From a checkpoint of a small sound classifier.
Training: soap at rate 0.001, batches of 64.
Data: trained on acted Russian speech (Dusha), 26041 training examples, 17.9 epochs.
Rows from block 11, named by matrix and row number. Rows with one number belong to one channel. Each number is 128 + 24 x the weight over its row's rms, rounded and kept within 0 to 255. All counts start at 0. After the name is the row's rms in percent of the matrix's.
# convs0: first width-9 conv (model.blocks.11.convs.0.weight, 432x432x9), inputs 108-119, a 9 kernel for each
# convs1: second width-9 conv (model.blocks.11.convs.1.weight, 432x432x9, transposed), outputs 108-119, a 9 kernel for each
convs0.423 108 [120 127 119 128 138 124 133 177 111 157 142 105 114 141 164 135 115 143 136 101 166 175 112  95 101 118 109 100 113 102 146 148 106 167 142  79  88 135 148 130 153  89  97 145 100 140 109 121 143 127 105 137 168  88 132 115 138 121  97 130 149 130 120 163  86 117 144 154 125 134 235  75 118 139 149 128 104 130 135 158 123 127 122 140 144 154 125 128 121  85 155  79 112 119 164 129 109 121 126 102 128 130 130 145 147 109 134 113]
convs0.424 108 [147 108 135 161  93 140 107 130 117 105 130 122 134  99 110 125 157 152 170 158 106 141 152 125 124  97 155  99 141  92 152 109 109 107 143 126 116 156 111 124 121 129 133 133 125 183  29 126 114 108 126 159 119 147 155  92 117 133 122 152 127 117 132 103 113 141  95 135  83 128 118 145 124 142 137 109 108 160 129  78 128  98  81 156 157  83 176 146 112 115 144 120 129 137 107  84 131 131 128 134 142 149 124 122 152 121 120 109]
convs0.425 096 [127  96 117 111 180 161 154  88 145 137 165 177 140 125 132 114 136 101 177  80 138 172 101 141 123  94 151  93 137 114 127 172 152 138 122 105 119 166 126 156 114 173 121 116  83 113 137 160 108 114 128 130 155 152 124 162 101 141 158 168 146 137 109 139 157 145 168 116 148 162 111 116 147 102 108  87  69  94  81  98 142 103  94 120  96 138  89 180 108 164  90 134 154 183 130 113  99 122  84 123 112 117 120 159 131 124 160 122]
convs0.426 098 [121 139 144 167  80 136 160  72 141  89 103 152 130 166 127 125 129 135 131 165 108 158  61 152 119  82  98  91  95 137 118 168 107 141 169  77 141 108 152 122 130 151 129 161 124 132 111 154 123 119 114 168 129 139 134 111 102 137 101 156 145 149 131  64 121 133  82  86 101  91 111  87 152  83 134 128 123 121 152 130 170 148 134  89 156 159 106 186  73  74 142 154 115 136 110 102  77 120 167 140 125 161 163 149 128 105 142 140]
convs0.427 098 [135 123 137 140 139 140 142  87 112 139 127 113 165  92  89 191 133 137 176 132 102  88 166  99 153 172  78 113 101 128 123 150 138  99 138 193 110 145 139 144 125 142 143 112 131 111 118  90  81 144  99 127 157 108  93 131 172 156 169 124 127 147 141 112  99 117 111  56 213 123 103 120 115 147 166 145 115 124 121 145 121 121 162 164 138 142 152 131 134 149 147 109 132 123  95 138 162 113 151  82 153 150 185 138 135 132 142 184]
convs0.428 089 [131 126 134 148 155  86 143 101 128 135 107 106  88 129 148 144  91 140 141 146 120  95 153 121 112 146 115 130 178  81 162 115 147 109 155 125 106 150 130 138 137 168 133 127 124 130  64 129 105 153 128 123 137 128  98  99 110 128  98 141 143 155 143 153 119 129 103  75 133 108 161 124 151  99 137 109  95 103  86  92 116 121 138 127 154 167 127 135 131 132 126 176 131 143  78 139 164 168 117 121 132 149  99 112 127  66 125 155]
convs0.429 106 [ 99 160 143 143  65 126 158 143  84 138 124 139 101  63 128 104 115 114 153 102 125 143  39 191 161 123 146 152 138 141 152 126 129 108 132 158  96 147 116 169 145  88 115 128 111 121 130  97 143 176 153  90 117 122  92 115 119 174 113 113 116 143 105 112 142 129 156 158 112 109 148  96 183 148 133 128  80 165 145 126 131 133 117 183 132 149 131 174 105 147 124 169  93 125 143 150 101  90 132  81 137 117 152 117 113  98 109 126]
convs1.423 104 [ 99  98 130 129 107 160  97 111 104 107 168 135 117  96 149 130 126  98 127 145 115 158 137 132 133 138 110 142  59  89 160  92 140 143 141 139 106 164 122 110 130 146 112 104 122 121 101  99 110 158 117  95 123 134 111 119 146 136 133 150 170 121 102  66 101 170  99 129  96 115 182 175 126 116 119 164 142 125 108 143 140 151 134 121 139 129 129  83 101 115  83 109  98 134 151 151 115 121  97 152 166 137 125  93 143 139  94  99]
convs1.424 120 [173 127  76  96 180 137 139 182 100 148 154 145 145 161 107 125 188 144 160 147 120 130 146 128 137 135 172  95 227  78  68 255 101  40 240  98 157  72 155  90 193  84 108 166  83 135 117 125 109 133 133 128 130 149 114 126  88 101 138 113 109 122 115 136 139 116 108  97 128 139 167 134 102 171 121 100 106 159 115 102 102 124 138 163  85 126 189  60  98 151 110 151 103  94 143 129 124 106 110 127  98 119 144  93 126 140 121 146]
convs1.425 095 [134 139 101  98 131 189 140 137 144 159 125 114 190 134 151 182 129 137 138 156 159  98 129  97 160 106 123 139 136 129 121 109 136 123 121 115 129 157 129 117 117 149 131 161 141 141 132 131 158 137 133 139 126 116 133 121 140 148 127 130 112 137 166  79 116  47 151 138 122 176 156 139 127 124 145  89 112 144 126 110 116  83 113  92  91  86  82 115 149 191 137 136 118  88 134  86 130 122 135 152 144 150 174 110 135  97 151  89]
convs1.426 095 [190 103 137  99 175 130 155 122 112 142 131 122 120 112 138 123 125 148 131 144 115 111 121 120 139 151 145 116 133 138 102 154 137 144 129  84  59 178 130 110 167 184 118 113 126 153 112 160 129 137 122 117 114 123 138 120 121 139 132 145 152 168  99 150 140 160 156 119  65 105 113 140 101 144 150 160 134 118 139 161 120 130 137  63 136  67 136 159 131 166 115 107 158 186 113  90 136 113 127 136 152 169 131  79 116 151  97 100]
convs1.427 097 [100 143 106 176  79  76 116 141 106 122 152 119 121 109 126 138 131 112 149 122 155 116 134 129 110 135 124  69 143 130 116 157  80 121 124 118 102 132  93 139 108 130  89 163  91 137 135  79 157 114 138 164  92  88  85 132 121 149 113 120 127 170 155 142 117 176  70 136 132 102 167  96 108 132 123  77 149 112 124 125 139 101 149 150 138 142 158  88 108 105 149 120 126 142 111 157  68 101  81 101 152 129 147 100  85  98 177 139]
convs1.428 096 [120 169 122 157 152  77  96 155 143 135 145 131  99 160 132 148 143 143 111 148 143 118  94 130 147  97 142  95 127 159 113 140  99 151 145 107 118 149 113  87 102 120  95 154 139 138 148 130 126 183 144 111 139 129 108 105 119 107 117  99 111 136 153 152  65 145 186 193 138  96  86  96 143 168 126 142 151 106 121 150 139 135  90 113 149  81 122 138 144  82 127  78 116 111 138 118 143 112 139 108 109 152 163 136 136 126 151 128]
convs1.429 109 [141  93 151 143 178 154 135  98 136 137 129 101 148 106 129 113 128 135 114 126 120 117 124 140 134 100 129 129 103 118 148 130 120 149 131 144 108 158 120  80 156 111 107 137 116 136 132 145 136 124  92 111 161 139 131 122 136 100 129 136 144 142 140 118 106 177 164  87 156 172  94  96 128 136 150 172 128 145  95 115  96 166 130 141 138 118 126  70 138 135 117 148 139 163  58 149 146 155 129 148 122 145 160 153 106 105  76 127]