python train.py --model="sound classifier" --dataset="acted Russian speech (Dusha)" --train_examples=26041 --time_shift_ms=100 --input="waveform_16khz" --targets=["emotion"] --num_classes=4 --arch="tc_resnet" --norm="batchnorm" --activation="relu" --channel_attention="eca" --drop_path=0.1 --depths=[5, 5, 5] --kernel_size=9 --wave_channels=96 --wave_strides=[5, 4, 4, 2] --widths=[192, 288, 432] --mixing="mixup" --label_smoothing=0.1 --loss="cross_entropy" --init="torch_default" --residual_init="none" --optimizer="soap" --beta2=0.95 --lr=0.001 --beta1=0.95 --shampoo_beta=0.95 --eps=1e-08 --precondition_frequency=50 --max_precond_dim=512 --merge_dims=true --one_sided=false --adamw_lr_other_params=0.0018 --steps=7300 --batch_size=64 --epochs=17.9 --lr_schedule="cosine" --final_lr_fraction=0.01 --warmup_steps=360 --weight_decay=0.4 --adamw_weight_decay_other_params=0.01
Rows from block 11, named by matrix and row number. Rows with one number belong to one channel. Each number is 128 + 24 x the weight over its row's rms, rounded and kept within 0 to 255. All counts start at 0. Numbers have three digits each. After the name is the row's rms in percent of the matrix's.
# convs0: first width-9 conv (model.blocks.11.convs.0.weight, 432x432x9), inputs 120-131, a 9 kernel for each
# convs1: second width-9 conv (model.blocks.11.convs.1.weight, 432x432x9, transposed), outputs 120-131, a 9 kernel for each
convs0.42 106:122079096153157138179095177127105146121115112119144128107142113167109160119135147125136136133125110144091117118124109141114157116159148103124126117111123132132150147126121122161153113095136123155126146147158124090120131117091116098162147148158118155152119085109165147114146159144079107116102156123148119126130115142162155075
convs0.43 101:149079102146132129082170139100110124172128145125124105135113117122103130131144097118139112169130124093126115086113142136146120122124106146155180144119089141099117101144130145120151131124083099154131122083104103140141126090142125164109099090083112121137114122114109141139146131120153127126147091121122129130137153106172140154
convs0.44 106:096148104161095081108132122142114119143144153114094129162134135137087097170159152093116111148128141099108157145139116133105123109112134147138076133126114115114129149107090103123178111148107116087105097148149134195077119132111123151133132157081142139135169100134086142128134143130100182135128152115104133133075150106148086082
convs0.45 123:145109158168092131103128102147112114122128120134168121139092086149141134168163108144098154170081116120159131107102129130137124138128138108127143136129121093146134104116125145148108103124155126155089131105169118136113089117110120095095138113138135120115169158122080137159114142109145137094088189099096171116135078187108132082
convs0.46 101:126113148090092119154148135149128131145139123148150123185107128130133121131154161141107113109132126120160142131153133135107147148114107162109130119136117079106117131112113134125119104138114135093078100103154127122123094064141119196123124084183151145142146138130116100113136176150099158150118137114144122116110082143123133154
convs0.47 102:141116104147173135114104141107146111105134131139085118162107140118119143137147180094128111141109150143083109134070115109162135083121111096133124150147128117128144130126170108142113174118135087163092108126150116104123125145071124161138201218142143134153147119143130144117150135074155133125120143102110109112097105145136099124
convs0.48 095:133137128116124112138142131136147154127129115115114128092139137141108124155103118119111094130088127109143114127110106163163120135157113131086109144174136143103129137146138124145140135138136131140139148127117130083169112121135096149141090121114138124118128132119157127138115085220170088163126146132111117158124111126123121130
convs0.49 098:140119149150139144146134142139157154140119147135078078121145126122143154150104128129111143125129114131088132090127130135078108111093121119137165130141162127104117095079139129106101118139095146125160114120147119124127115098116140147153109115111140105112135130104113116123121108103146116144091131137134134122116125150171113119
convs0.50 093:091145130101092125115172152118115141132115132104151098092150177138110082147146137128100127153125156114135138154136150139128121122157087147144149136124119145119106117160101107134180103142081159131143110096148128110153134106117152159134122113134133156134139139145164149160142150143135075117133138143116132128141131106126127109
convs0.51 099:135115122118166147155092107150122149133114139144119124092113189138085152117071135124108160157097109159078109145151072133120141131155144145115129131126088122132125119153096135145120094060090157140102122109132192138148116107149143119143076154092146155145124130127149154163134133143113152153138126140147099147142130170142098141
convs0.52 101:132127129106116130119117092143123138158179131109125121145153099156165101221053165134115130127118117147148125085122104141125167116110124126129133160136107125112137123120111117136148145133130140131128116098110156134126145112151134092079116169155154141104133132116135133127108081141117168135147132104146079134086166162110099117
convs0.53 104:142111105073154142140102122139131129116144142154115114122086110138112138097157105099118163164123070123092106136108128170136155121155104091107118111112140141166126139195142124126132143169169136129148168145131127100068120123081140089151186177135139098118142170125138137160147155126132120134143140103122109154169099110092132106
convs0.54 109:091129105091130125156123101127150139123134142116128139133140116132108118158068155121121115076172096128143135122157185140137149101105146118124118121134126116136129140114099152137129128141110129118132113171106132162102104167119099134149101105146123130136142118128136107133092188127129155132130121148102140143116118125142136139
convs0.55 104:110133125135157128170134160135139157125163139116124131156110131137116164108117180115108116143114144170145121125105110135107147094093154083164131147122126120122155141128100122143137130078134107110149142167125104143109136135129109163096143100135120123125146178153129116154107153106108198118099149122121113127081174117164117119
convs0.56 100:098132150141115113139109126158144122106114157129115105170138137132156125132157148120131154121146086122103124083109109150108141149145150135103121087141147114127131176135070091116155150114067112151147127139105120095124073145199183127124119128124125143135123109105109108151120120112099126209109119112151189128134126126109139129
convs0.57 100:126178102133137100120083142124147121126113143200151115127149121143145140146095117106130070122127138090102132119093153121089126157103113149157135153161125121109119144132124125141137108135130150170121102142151152140135160132163166145083100124134142119121156157119155129127148149123162143114110091097116109131123145132121113087
convs0.58 100:105132134097097122120177142141132133131107125122130092117152132167152148086139164103104089095105112119132143146106141134100120140106146158106120084094148114119144130122095126118134117106081063110143135090168128095166132144113116188114139133237154137133118155119107106126157132132125142094128127145118101125144112122150142140
convs0.59 110:130118130115143162156087132130133120098123105153141140121151085198098132068135090140152136135097096096113159122158125096121148135152125115128138116113106143166119115165106166177162139112107126148136180108130137124096103110136093113112143106128143135118143148110097098105141137165109127117147115124136132154144125137129135136
convs0.60 096:153113156155166144138122146133123093124116101148139129130174121121106137126130167106100106082097092099130129124128094100153133139115116156099152152105136135146147150131080083112106163109122126096140158108120160121122135136130155085109091106192144157136136117135139158149118132122106129116171126157144130133105139069095142140
convs0.61 097:141127148122146124115148112098127096134120129127123097124118125122115110131168141128144115102147163123117135154122109113152133097131127141121101120134148152113120118134132142187160177149173106137163123148150163100161123124138146141162108130108132121187131124119165138173104103104098202153154121124131122140105091124102155129
convs0.62 123:153105163135129110148120159084110142152108109082112124105175126078149138117134136140097106102136133153110140136104118110143133142164108132130153133111121155138113121106093116119111129118106114139143107139114126146146142144109120135115102120126132116134136144127144102114159118112147136138119142159117148141197092121060091163
convs0.63 086:129133144155125132135158173126117112099105128125138121123149139153087120112118101122154163145152117092129099077060100134138133112138153110128103136154140113122158119159138108084136161140135117127113155158153116163098151158118125122126077152135142141090096126144155182133152175164124136126134113111125135166144119125108143099
convs0.64 100:123145170155114129104149135120113127139125125139150076104131167143126081091188095116125140156112059091110096122116122159139114117101094097107125128152124138121129122132110085142126095196204117172113159079109137121088086131121122091149178107102120144131113102152140093091100102156132097157134135140142133147138086149110127116
convs0.65 104:119095103137122168166116118113098145163159129105135160102114143111155115126139196125153092168110134133169189121149099102094122108148128154129128137202117112139142099116132122144134132129093133134173172145137101129103140163114139150148122156142122110090125175139137122104131175122132141104100157112133118167135160103124107133
convs0.66 095:157118105133099143143150147137140150141158108122118087139116125097124145087160103158123114125105085091126120145111137122106087140143131092127126144116107126144125106156131106135132103147116108124149141162117120107141116108170126128099126113115116097147146125129116146119156136120110112146096116160110124103094158106143119139
convs0.67 106:137130115096116131113155166157132108080082058096119166137117073122134133131146120067107096131142086137155132137152123111171125179102077143128117088107156141115143150083116124159130144159182144172072108149123104096117131190116131150077132111127123134105143162156131145116164085116156044146167103114114122134135131115127102150
convs0.68 092:115125111131114135141128161124108152149113107145117127133121078112125106167115144091068143098114126152094123123145120162134171099085166148113140114142112146137109162143131076132135142121126140132107130111076125123159102155122118146111108185150115149135126138116139107130086119145145088151103129123131119126086140109158159100
convs0.69 094:146134110146087133084119130140118089121116120122141132109089112159159122125047162146099100099135094114106133130159166109098141137127166152129163148184133124119115130122135134068119108135139130139157138153107149146156097184123146107098100137144137096108115130130112127149105082112119142158133139113152164132145119115135154144
convs1.42 108:114144122113097090128174141107119143160113161162145133130126220134112143126135125111074125155145124125104165067101173107152123107106122148142121131142137122139124096145092153123116114141112103181132144081127107089123151129079053061111153171154149153133108142125105147112128116137139128138131151106119102162143126133126142137
convs1.43 102:122112109151098139129143142134140145098102100108150133149145101080086149218158110151142125120108158113135148155095171114127110095115109123138146119122128137109122134130101136142123105119137172128109102098122110139100075125119151195155126146144091127159173122123088127105114149123133094126131133113151140091129127134150160129
convs1.44 097:121132148143194099127142107124127131149149136117150143102110084129159134084124137113132161138140163111116053136145135100091130124168169142158122141123141131122133130162120093122090140113127123108126164149160132172140162206158072118151078119127122133124162112125156138135154132130129114103107129139172140160155159147125139121
convs1.45 112:153161115073153111138105126176134159159105124122148132150096095133121139209152084119123145148153087127168171128135128143118175146120118124128138108115112119173094086134089102144127114043136089113151135088098169158137163167193095158122196070145116129128114160105094125123096137151147099130117161105155138141156101138154115127
convs1.46 093:125128131126104138126146124134142109143132123118084104090095108168156163136111110122125179140147085101108139148129094159095153139144137100104097125139157152121125140142127116146121113071139075125119154157097116142132122105168147124098150141149075142171176137124099129117112153101106134144167099093131170104080094157128130132
convs1.47 101:154101102144175122131113146130140114123157123132155112098120135082136162151131139118100135133164120160093131134127147096150127163118164132145116106163128146121136127098109147128146145115099146122124131152131123121091127067092111115130148163058142118140104095164144126136154105133124101141138129111133152135131108113103142133
convs1.48 099:156134125095097120104135095118130127112149135122111109133115160147128144130097139150150133153170070091077133146112094108122098118173124120116115140101138130128101152069074151081144118114159138162088094158105146120106119091107096068119129132144161095118135120136157111138096120138134116151113122157155136110120149134156128128
convs1.49 096:115158138133129126147122152128111084125167098081113125144105079114092111135091145119142128129136138142134115137162120136161141164144176131165103124160152146113129155109102176154120078100145092141127126109112123140139137163117126050146144148126085116128136152140119138114127112116117106142114133143130074148139168118122097144
convs1.50 092:153152122132151104110105114162134144138137102112116118140120107145073085142133103129090106121138119164080099133176108078062125133109131142110123108115116156111095160167140100104113100186125146110111113143105134073125098137139127137145081143144175155122131139163138116141110095141153134155173130145136086116151141165127163128
convs1.51 105:101152115112114123130156112140126103151148084125134145116146156152106130098180121167130090133117091149107129124099152105142139173122099131144130098124142103106163117157134105128160152113116129111115101121101197125144147064150151145120126125138140162120124099157150142151096163134140100131095136103117159135149147116083137122
convs1.52 098:123140151139115137131135123103137128150135113109121116154142121128163134101149126126085142165135111149088126158120142119100124140156124134139108129129165108132121145146084115079132174152145140119181100120143137097139137193156112115102133129099181128139098167154133130120151141089119147109138123136145134098113114165128099108
convs1.53 096:140115105114116133118123151121140130122179111140126138119059132119172107129122166111123112116163175192166184145167131159158125105155137117091118120121131167166122060141140164115170157118111121133154179181097121143155167059099123220146153138154134141129179139131126157133141124095094129149166119132087199179130096109075135125
convs1.54 121:165148096167100097122104129101127147120155139122123120135136116156090130118139139139119167143136137128112159120097097089109130097120124131144149140126123138119122086108104110188109112137115088121168110157142111147131180068098200066142110121127100171115100145125114150094096156165130124134111118108115142145121142148122132125
convs1.55 101:145133137122135132131153132118156144122108134114099126113132153142120120107135141144097138095131125116148117147124127144097098088156091126129139134147108125108135094110129134132110119124145140122153081091091157164124149142098207092120142194145091176143114103107092107098145125138114112103170090141091107131110103131130118123
convs1.56 101:105122159121088150105099141134121124154130133135154120131145159110100136097151092114133134174112124100146122127161120086146105163150102100115124120130158128114110141134140128135104129160125116185155123148144084098096111125180184153074137152140125103107124114145148149110126133130079152108072167114120133144121135131128104091
convs1.57 099:142134128144164110106092125110086123120149132140116162112161087165074123116118100118080125149143133138153159098151138109177097096103143119093137147138147136168128143144122152125066105153095160181119132087139113146127197125143124138072100137170147149117095173143140103108135096112105132122133133119108083136116120113113149138
convs1.58 099:121105166151152118124161145136135117124139106123127110151156172154075116131099129103141145101106060120123146138145117106153095128102129136077144143133103121129134082105134214152159147119090125130096097122135152182091157167090120118134109105114116143125139115121158142163096127122104118140135116114128138151151091131115134151
convs1.59 107:129147133112128130132122136106117159141158129114100131151116097093126071097154129132110096094145134149116116133126191142145100116119123135131103127134151146200148119143102140097118168163143127137143153165151183138119158117137079136175112073108156130138152124127128152132132154155104116098083117151126076075141134141133114111
convs1.60 098:108124138127135140121176139148138119112130144127140128101122167168090164124105053174111143104176120106074114154128153159104200112109105104112107120141117118146150144164168127121052135123168130166164132117140099137132090109177127113162139168107113146120141117126108120118133144184112145150142127156148168133119108131127099157
convs1.61 093:139105139139159113131118129154170166125129127121089133128127102144120136142160154137146132123119088125104096146068132104130155132112140109145141150151137128144099164109091082155153122153124131171120145110165137132126143109122073085098145146167114109120112138098109114129104119140108102120134155123136117126114128135120141117
convs1.62 118:145174179126158116068096117112125116125148107116142149131109120132157108126128176099095101129113132113103082150140125087110130118126122136112144151139144128102110158150131062138142163143122116148153132118125118105180120088132096138150159123110165168156135146175108110073113095082146128113106098096103138118153163122119150134
convs1.63 085:109105099111135149123158148154146159131142123124098132119121077097136156157129121150153148124112109086164157143149143119136131110089111136110133131112139119170162146132148141143126177142179113157167114131126155141138065162139171147155145101134136136125121117147143097144139159135093101100109143117131106135140132137145112109
convs1.64 100:127087118132124147128157116136133163143135129153128114110132138175103118135136144108146163184106106088128131132132151114130147206162128131137169161107115112120151105113124110107159160107090167091098094201171145113133136167138151116143144162117162144127132145120126110121131113127123120138116112111131134138073135133099117123
convs1.65 103:128161139092135121128147151125142159129103108161166149127135116089106076138202097106077114101134132130163111116102149147186157099115133118115129139126126130133103146131112118112160157110118109107105097076142154141119142117150080125088074159103129104151174132118085111119127133117130101138096094112125127117103125151119125134
convs1.66 099:124153147153124123126110118136149134158119169161153159105103179120125136122096132120108116127136100130139134105133136109140103140174157126148141130114123117132118123143108129156157128150095109183110127166113104144140157121176135081147097129111142155108170154134128114127105143129093097098173119145118178172117125149127112130
convs1.67 107:134125132120111104107141135135128173168148143153102119161108166147114110124126126141101129122105102120115110132095112088125151121122128130145130122132146129120141120142123107082135128178160132143159146111109086109102104107115110163111158103152157105148127135120114096131102154114153081127118122133078128120166113137126153113
convs1.68 100:107111124115161136140138131129117118152165135182073135107152162128149169165149106123141107114118124134175123081106099106091130141128150131134133133133144097070097165199115061101153155133154119116142131147131123079122074060138140120112165116129113093120142107124105098143134127135117111136138124102171120103119102115183102097
convs1.69 096:141113118139131127115185165109095141141121149152123122108140109091130155130154124138095091117171136153133081144149152118097148147078131111126126151124113129139123103146075118110174143098112107108109099169111148118130093118127102084125172138197111164111075102137131148170126131098105194131133155110130122134137119105158119110