{"arch": "tc_resnet", "model": "sound classifier", "dataset": "acted Russian speech (Dusha)", "train_examples": 26041, "time_shift_ms": 100, "input": "waveform_16khz", "targets": ["emotion"], "num_classes": 4, "norm": "batchnorm", "activation": "relu", "channel_attention": "eca", "drop_path": 0.1, "depths": [5, 5, 5], "kernel_size": 9, "wave_channels": 96, "wave_strides": [5, 4, 4, 2], "widths": [192, 288, 432], "mixing": "mixup", "label_smoothing": 0.1, "loss": "cross_entropy", "init": "torch_default", "residual_init": "none", "optimizer": "soap", "beta2": 0.95, "lr": 0.001, "beta1": 0.95, "shampoo_beta": 0.95, "eps": 1e-08, "precondition_frequency": 50, "max_precond_dim": 512, "merge_dims": true, "one_sided": false, "adamw_lr_other_params": 0.0018, "steps": 7300, "batch_size": 64, "epochs": 17.9, "lr_schedule": "cosine", "final_lr_fraction": 0.01, "warmup_steps": 360, "weight_decay": 0.4, "adamw_weight_decay_other_params": 0.01}
Rows from block 9 of a small sound classifier, named by matrix and row number. Rows with one number belong to one channel. Each number is 500 + 50 x the weight over its row's rms, rounded and kept within 0 to 999. All counts start at 0. Numbers have three digits each.
After each channel's rows are labels from the 100 clips, of 14976, where the channel reaches its highest value: "responds to" is what is common among them. Only what is clearly more common there than usual is listed. The data: acted Russian speech (Dusha).
# convs0: first width-9 conv (model.blocks.9.convs.0.weight, 288x288x9, each kernel summed), inputs 252-287
# convs1: second width-9 conv (model.blocks.9.convs.1.weight, 288x288x9, transposed, each kernel summed), outputs 252-287

convs0.127:487537454385468488538490471441539578525574523476528558473603544542431493556536500514523554456551406486472493
convs1.127:590450544509502581432523429587595545506526507494508573599511539540459544597485466454505463547646419458547496
responds to: emotion: angry

convs0.232:454446450469469500501556368506473603462492528494419553528473561457542431557426448414443509553501477531491517
convs1.232:489538371388510526472506530540453491480523471557555415521478599475484477560477474497493485507556499470443591
responds to: emotion: sad

convs0.125:451427477478518507538536535458438472501525430473584474473559502531597540513485456523412513578518499500455502
convs1.125:580534557472525568436463520483528459542492527470447489512490482502541570512511564437493600468481511461463506
responds to: emotion: sad

convs0.37:521535463405504455412498450543518495492425537538522492496551484543621536563502557428495533454490486517538499
convs1.37:486533544479450469481455554528516525499468399503589531529490534515527468593512416438466526624443577498495515
responds to: emotion: neutral

convs0.122:394465492517551522505438530447453609483529458550438514544546531442370507493558460481466519527499530480444576
convs1.122:512501419456556512573473471528561436460511540552494526558480480519432496572588415558438432508599468503549444
responds to: emotion: positive

convs0.224:554495549518522448482532439519536515476508439548487482505534459536566454463404544524491440545454427464522569
convs1.224:445531488418432539519465503444506501471422526454382489565517569487514489475485467394479425428531465503511487
responds to: emotion: angry

convs0.79:517515454442429449502510429494375504393600484479624477517565416575516501473480510554494515365471496498497478
convs1.79:575420532447491486507496456450543547519516425525528480589457608379465511574554481548449535549482499484435520
responds to: emotion: sad

convs0.34:464506452437454407510505428517532483520432519419554557459477430551520466563453405544543468486488453498559514
convs1.34:464491553555529507592592509586509501520464447449475534476460563541382487599527503535429487484524506411546506
responds to: emotion: neutral

convs0.13:437480452519531492537439399476466393476437476435456517499462498534537564640493476459518495561473482446512488
convs1.13:473412500539539462577554456467522565406538538524534520555504520453429475569474431506516483435585499475507589
responds to: emotion: neutral

convs0.76:471441448516410465445545562515470482497576472469431459434458496463421477471441504483530480516487439462561610
convs1.76:470506446567434520458452443549571499504502459589420474527488487536436553516542547561458480429560466517448430
responds to: emotion: sad

convs0.10:499462442485498455444468527506510476583488520576467450502474536440629515499424505472474479448544537497376500
convs1.10:467383623482378531495456520509530581493544476552474516493553510532526495521502446516537553495458484462417555
responds to: emotion: sad

convs0.124:470473509554564453449515488496524606507499471484515512518515587485435481509644478422437499610514521632422532
convs1.124:508424520488524513423410596495509454447526516471458409489465460465535591556651516501471478528478444571534529
responds to: emotion: sad

convs0.47:572423512490565432591493548426426453469475451434471430543501518565466542477575511482452429523526513474552499
convs1.47:465488560435594432509424589463552506483474447493379479453543490500509565409448490579464487451522437461418546
responds to: emotion: sad

convs0.96:488513453444539484638484373442553500491543529455462477520499540496471547537550506504528432468518483469514520
convs1.96:509520514472570435494540518479572472562491495555520478505467478531471459527461491570404417490539589559539561
responds to: emotion: neutral

convs0.128:586539489497545521486430563463512507472452476442342468537563514519478473505585486503498482509506492544394409
convs1.128:500440485460460484390451495473589516570468491516406533511456433469607516467578566471490418559541515570397458
responds to: emotion: sad

convs0.208:465466570486447482445484594521541495468559444495456473478439582502464503445490502438512462441507467485517528
convs1.208:558478505572572513507570505453498526511521515435514571595438538588489455445400496595487523439563504478553491
responds to: emotion: angry

convs0.209:499528571485473458522508592578409525528482500511534542519499515553539462505456488359542513548487516490573410
convs1.209:516537439510450480435395557466577473551528450560466406516410512515451515571527461509482535546493542614498511
responds to: emotion: neutral

convs0.106:653444522392416429501437523537566498441586550509506512363586580508494514525528504524452464469519448505409575
convs1.106:483477516531433553509548455544548446563486494490459552489520413518521523494522454487524514488466514515485445
responds to: emotion: angry

convs0.164:502533544515571421457562464594455500511493454483383537487550476555430573504490476487382523494548432418491547
convs1.164:540525433428450458457566432450588461430503584581500470483422493440526464472410590589428575509581402521617529
responds to: emotion: neutral

convs0.178:484518438445475470513528486491480566545515514560535533590520488490469494571511526475512492497554478407517523
convs1.178:454531537410442584588464444537507460522443513575521509500557505518481543456521467445478362525470452509513544
responds to: emotion: positive; emotion: angry

convs0.88:522558467558441506413482431442422503451488594538469548447554421521489458506572465463502485450538526531521566
convs1.88:469602457411436468643464509530390475541585471585531504518508460445506482552449485551481565619498449576483492
responds to: emotion: neutral

convs0.190:496517502443548538551522492494441520425520501476418488532543495448543556468474525500553473472590510497575484
convs1.190:460586506527465456373425455431493438583483449458576538484534473456400365517508509551459659466507507417495542
responds to: emotion: sad

convs0.266:514428529564446503490535501509539468500416518442538552520511494506447508565491524443471487468538594473466585
convs1.266:497521532350523534519568460512460430569438528536492440520423394460507482521463493633460536466487527446402451
responds to: emotion: neutral

convs0.183:520526520463474591487466518497445511454360471484539582520434396585523499531489466403458446549523517435494440
convs1.183:466558492504432498470521570487534506419495431478464493499434532508503454578457480583469514492497438513433599
responds to: emotion: neutral

convs0.52:515575488594444507506443450507521529505431530458512522520490513525570471561492457513450561477541388512482500
convs1.52:473577514468546515500514499468530568545484489502600366492512345593485471454436482538547518546463545533568497
responds to: emotion: neutral

convs0.171:564522506502567505498496489545533516470468485518487473559479470533494515463538460502541536479497498473520618
convs1.171:551565480396627475396414476537579446531540503505471477526585586469616483502447600569479526471498443416437422
responds to: emotion: positive

convs0.36:541444545552484494488478389502481438555530503493426505559520536445497467472555531459456464639512464631465657
convs1.36:491498459389518492487492505487497535452560561489501542410416481502548481487402518471489482485486469427493540
responds to: emotion: sad

convs0.200:495517558528520505446440500518539461560446533522504458503511487491549481494504498527381463523512474520396459
convs1.200:539573442481383436464532433527558423462518526439490548534418493495507510425405629601441578561501391431464486
responds to: emotion: neutral

convs0.40:471504467476532448478485463497476494555440503412466474467470528488603495411481562446457476529565510383456461
convs1.40:436619595526497506457552559488446504493543461504442535445462519477480510489502512497465486468464496485359557
responds to: emotion: sad

convs0.245:552466438497441475487442508577546580521575481448472554503464491572517503500471443424527494510463551414529448
convs1.245:407476500518452513358436527483497480544508497442434479535546462497479483556501528544409543386516483474562525
responds to: emotion: neutral

convs0.102:460481566497536498571524456389543606503435491530499451551481501579433549477452508498449530578497491467607457
convs1.102:488547506490527472500469557468454517444435580540490504425500496485457502494544480574446508400556616460519544
responds to: emotion: neutral

convs0.115:445496476460547491579465548560495544485470447459527548445514507550468521448491517527575495505573493486481508
convs1.115:525542398549493484537454477430538472536552500478523551492575579497397369507592480469412531482548472471551448
responds to: emotion: positive

convs0.123:431426536457474542459454523463540511468612524523446528411500516473495418461469574541526576476450565525376516
convs1.123:567426527546466473499572371560439529470462539448498611530532518542542438367469446448475446477528527516401436
responds to: emotion: positive

convs0.95:562464488526481532445540482556536419547465456527392474489376394510512552564511529537573548428439498440527476
convs1.95:387511424412418471529339541509527473489459478439344511497477492494431441447537429584385559469577544561537465
responds to: emotion: neutral

convs0.252:417486436542437523564534512494430508615687604500608460575438449471527419465450479437537580564504468587580470
convs1.252:605474549496483527510522537499441474492476522461475549538414499469460636491480508492426532437493476506460594
responds to: emotion: positive; emotion: angry

convs0.21:595433507574442464425508446486415461529529503472495536485505536495573521473474497387552543539454564433574522
convs1.21:481452565548484512515590538538426523523482473475477476514491479457566564392534516700492432402480508549437494
responds to: emotion: sad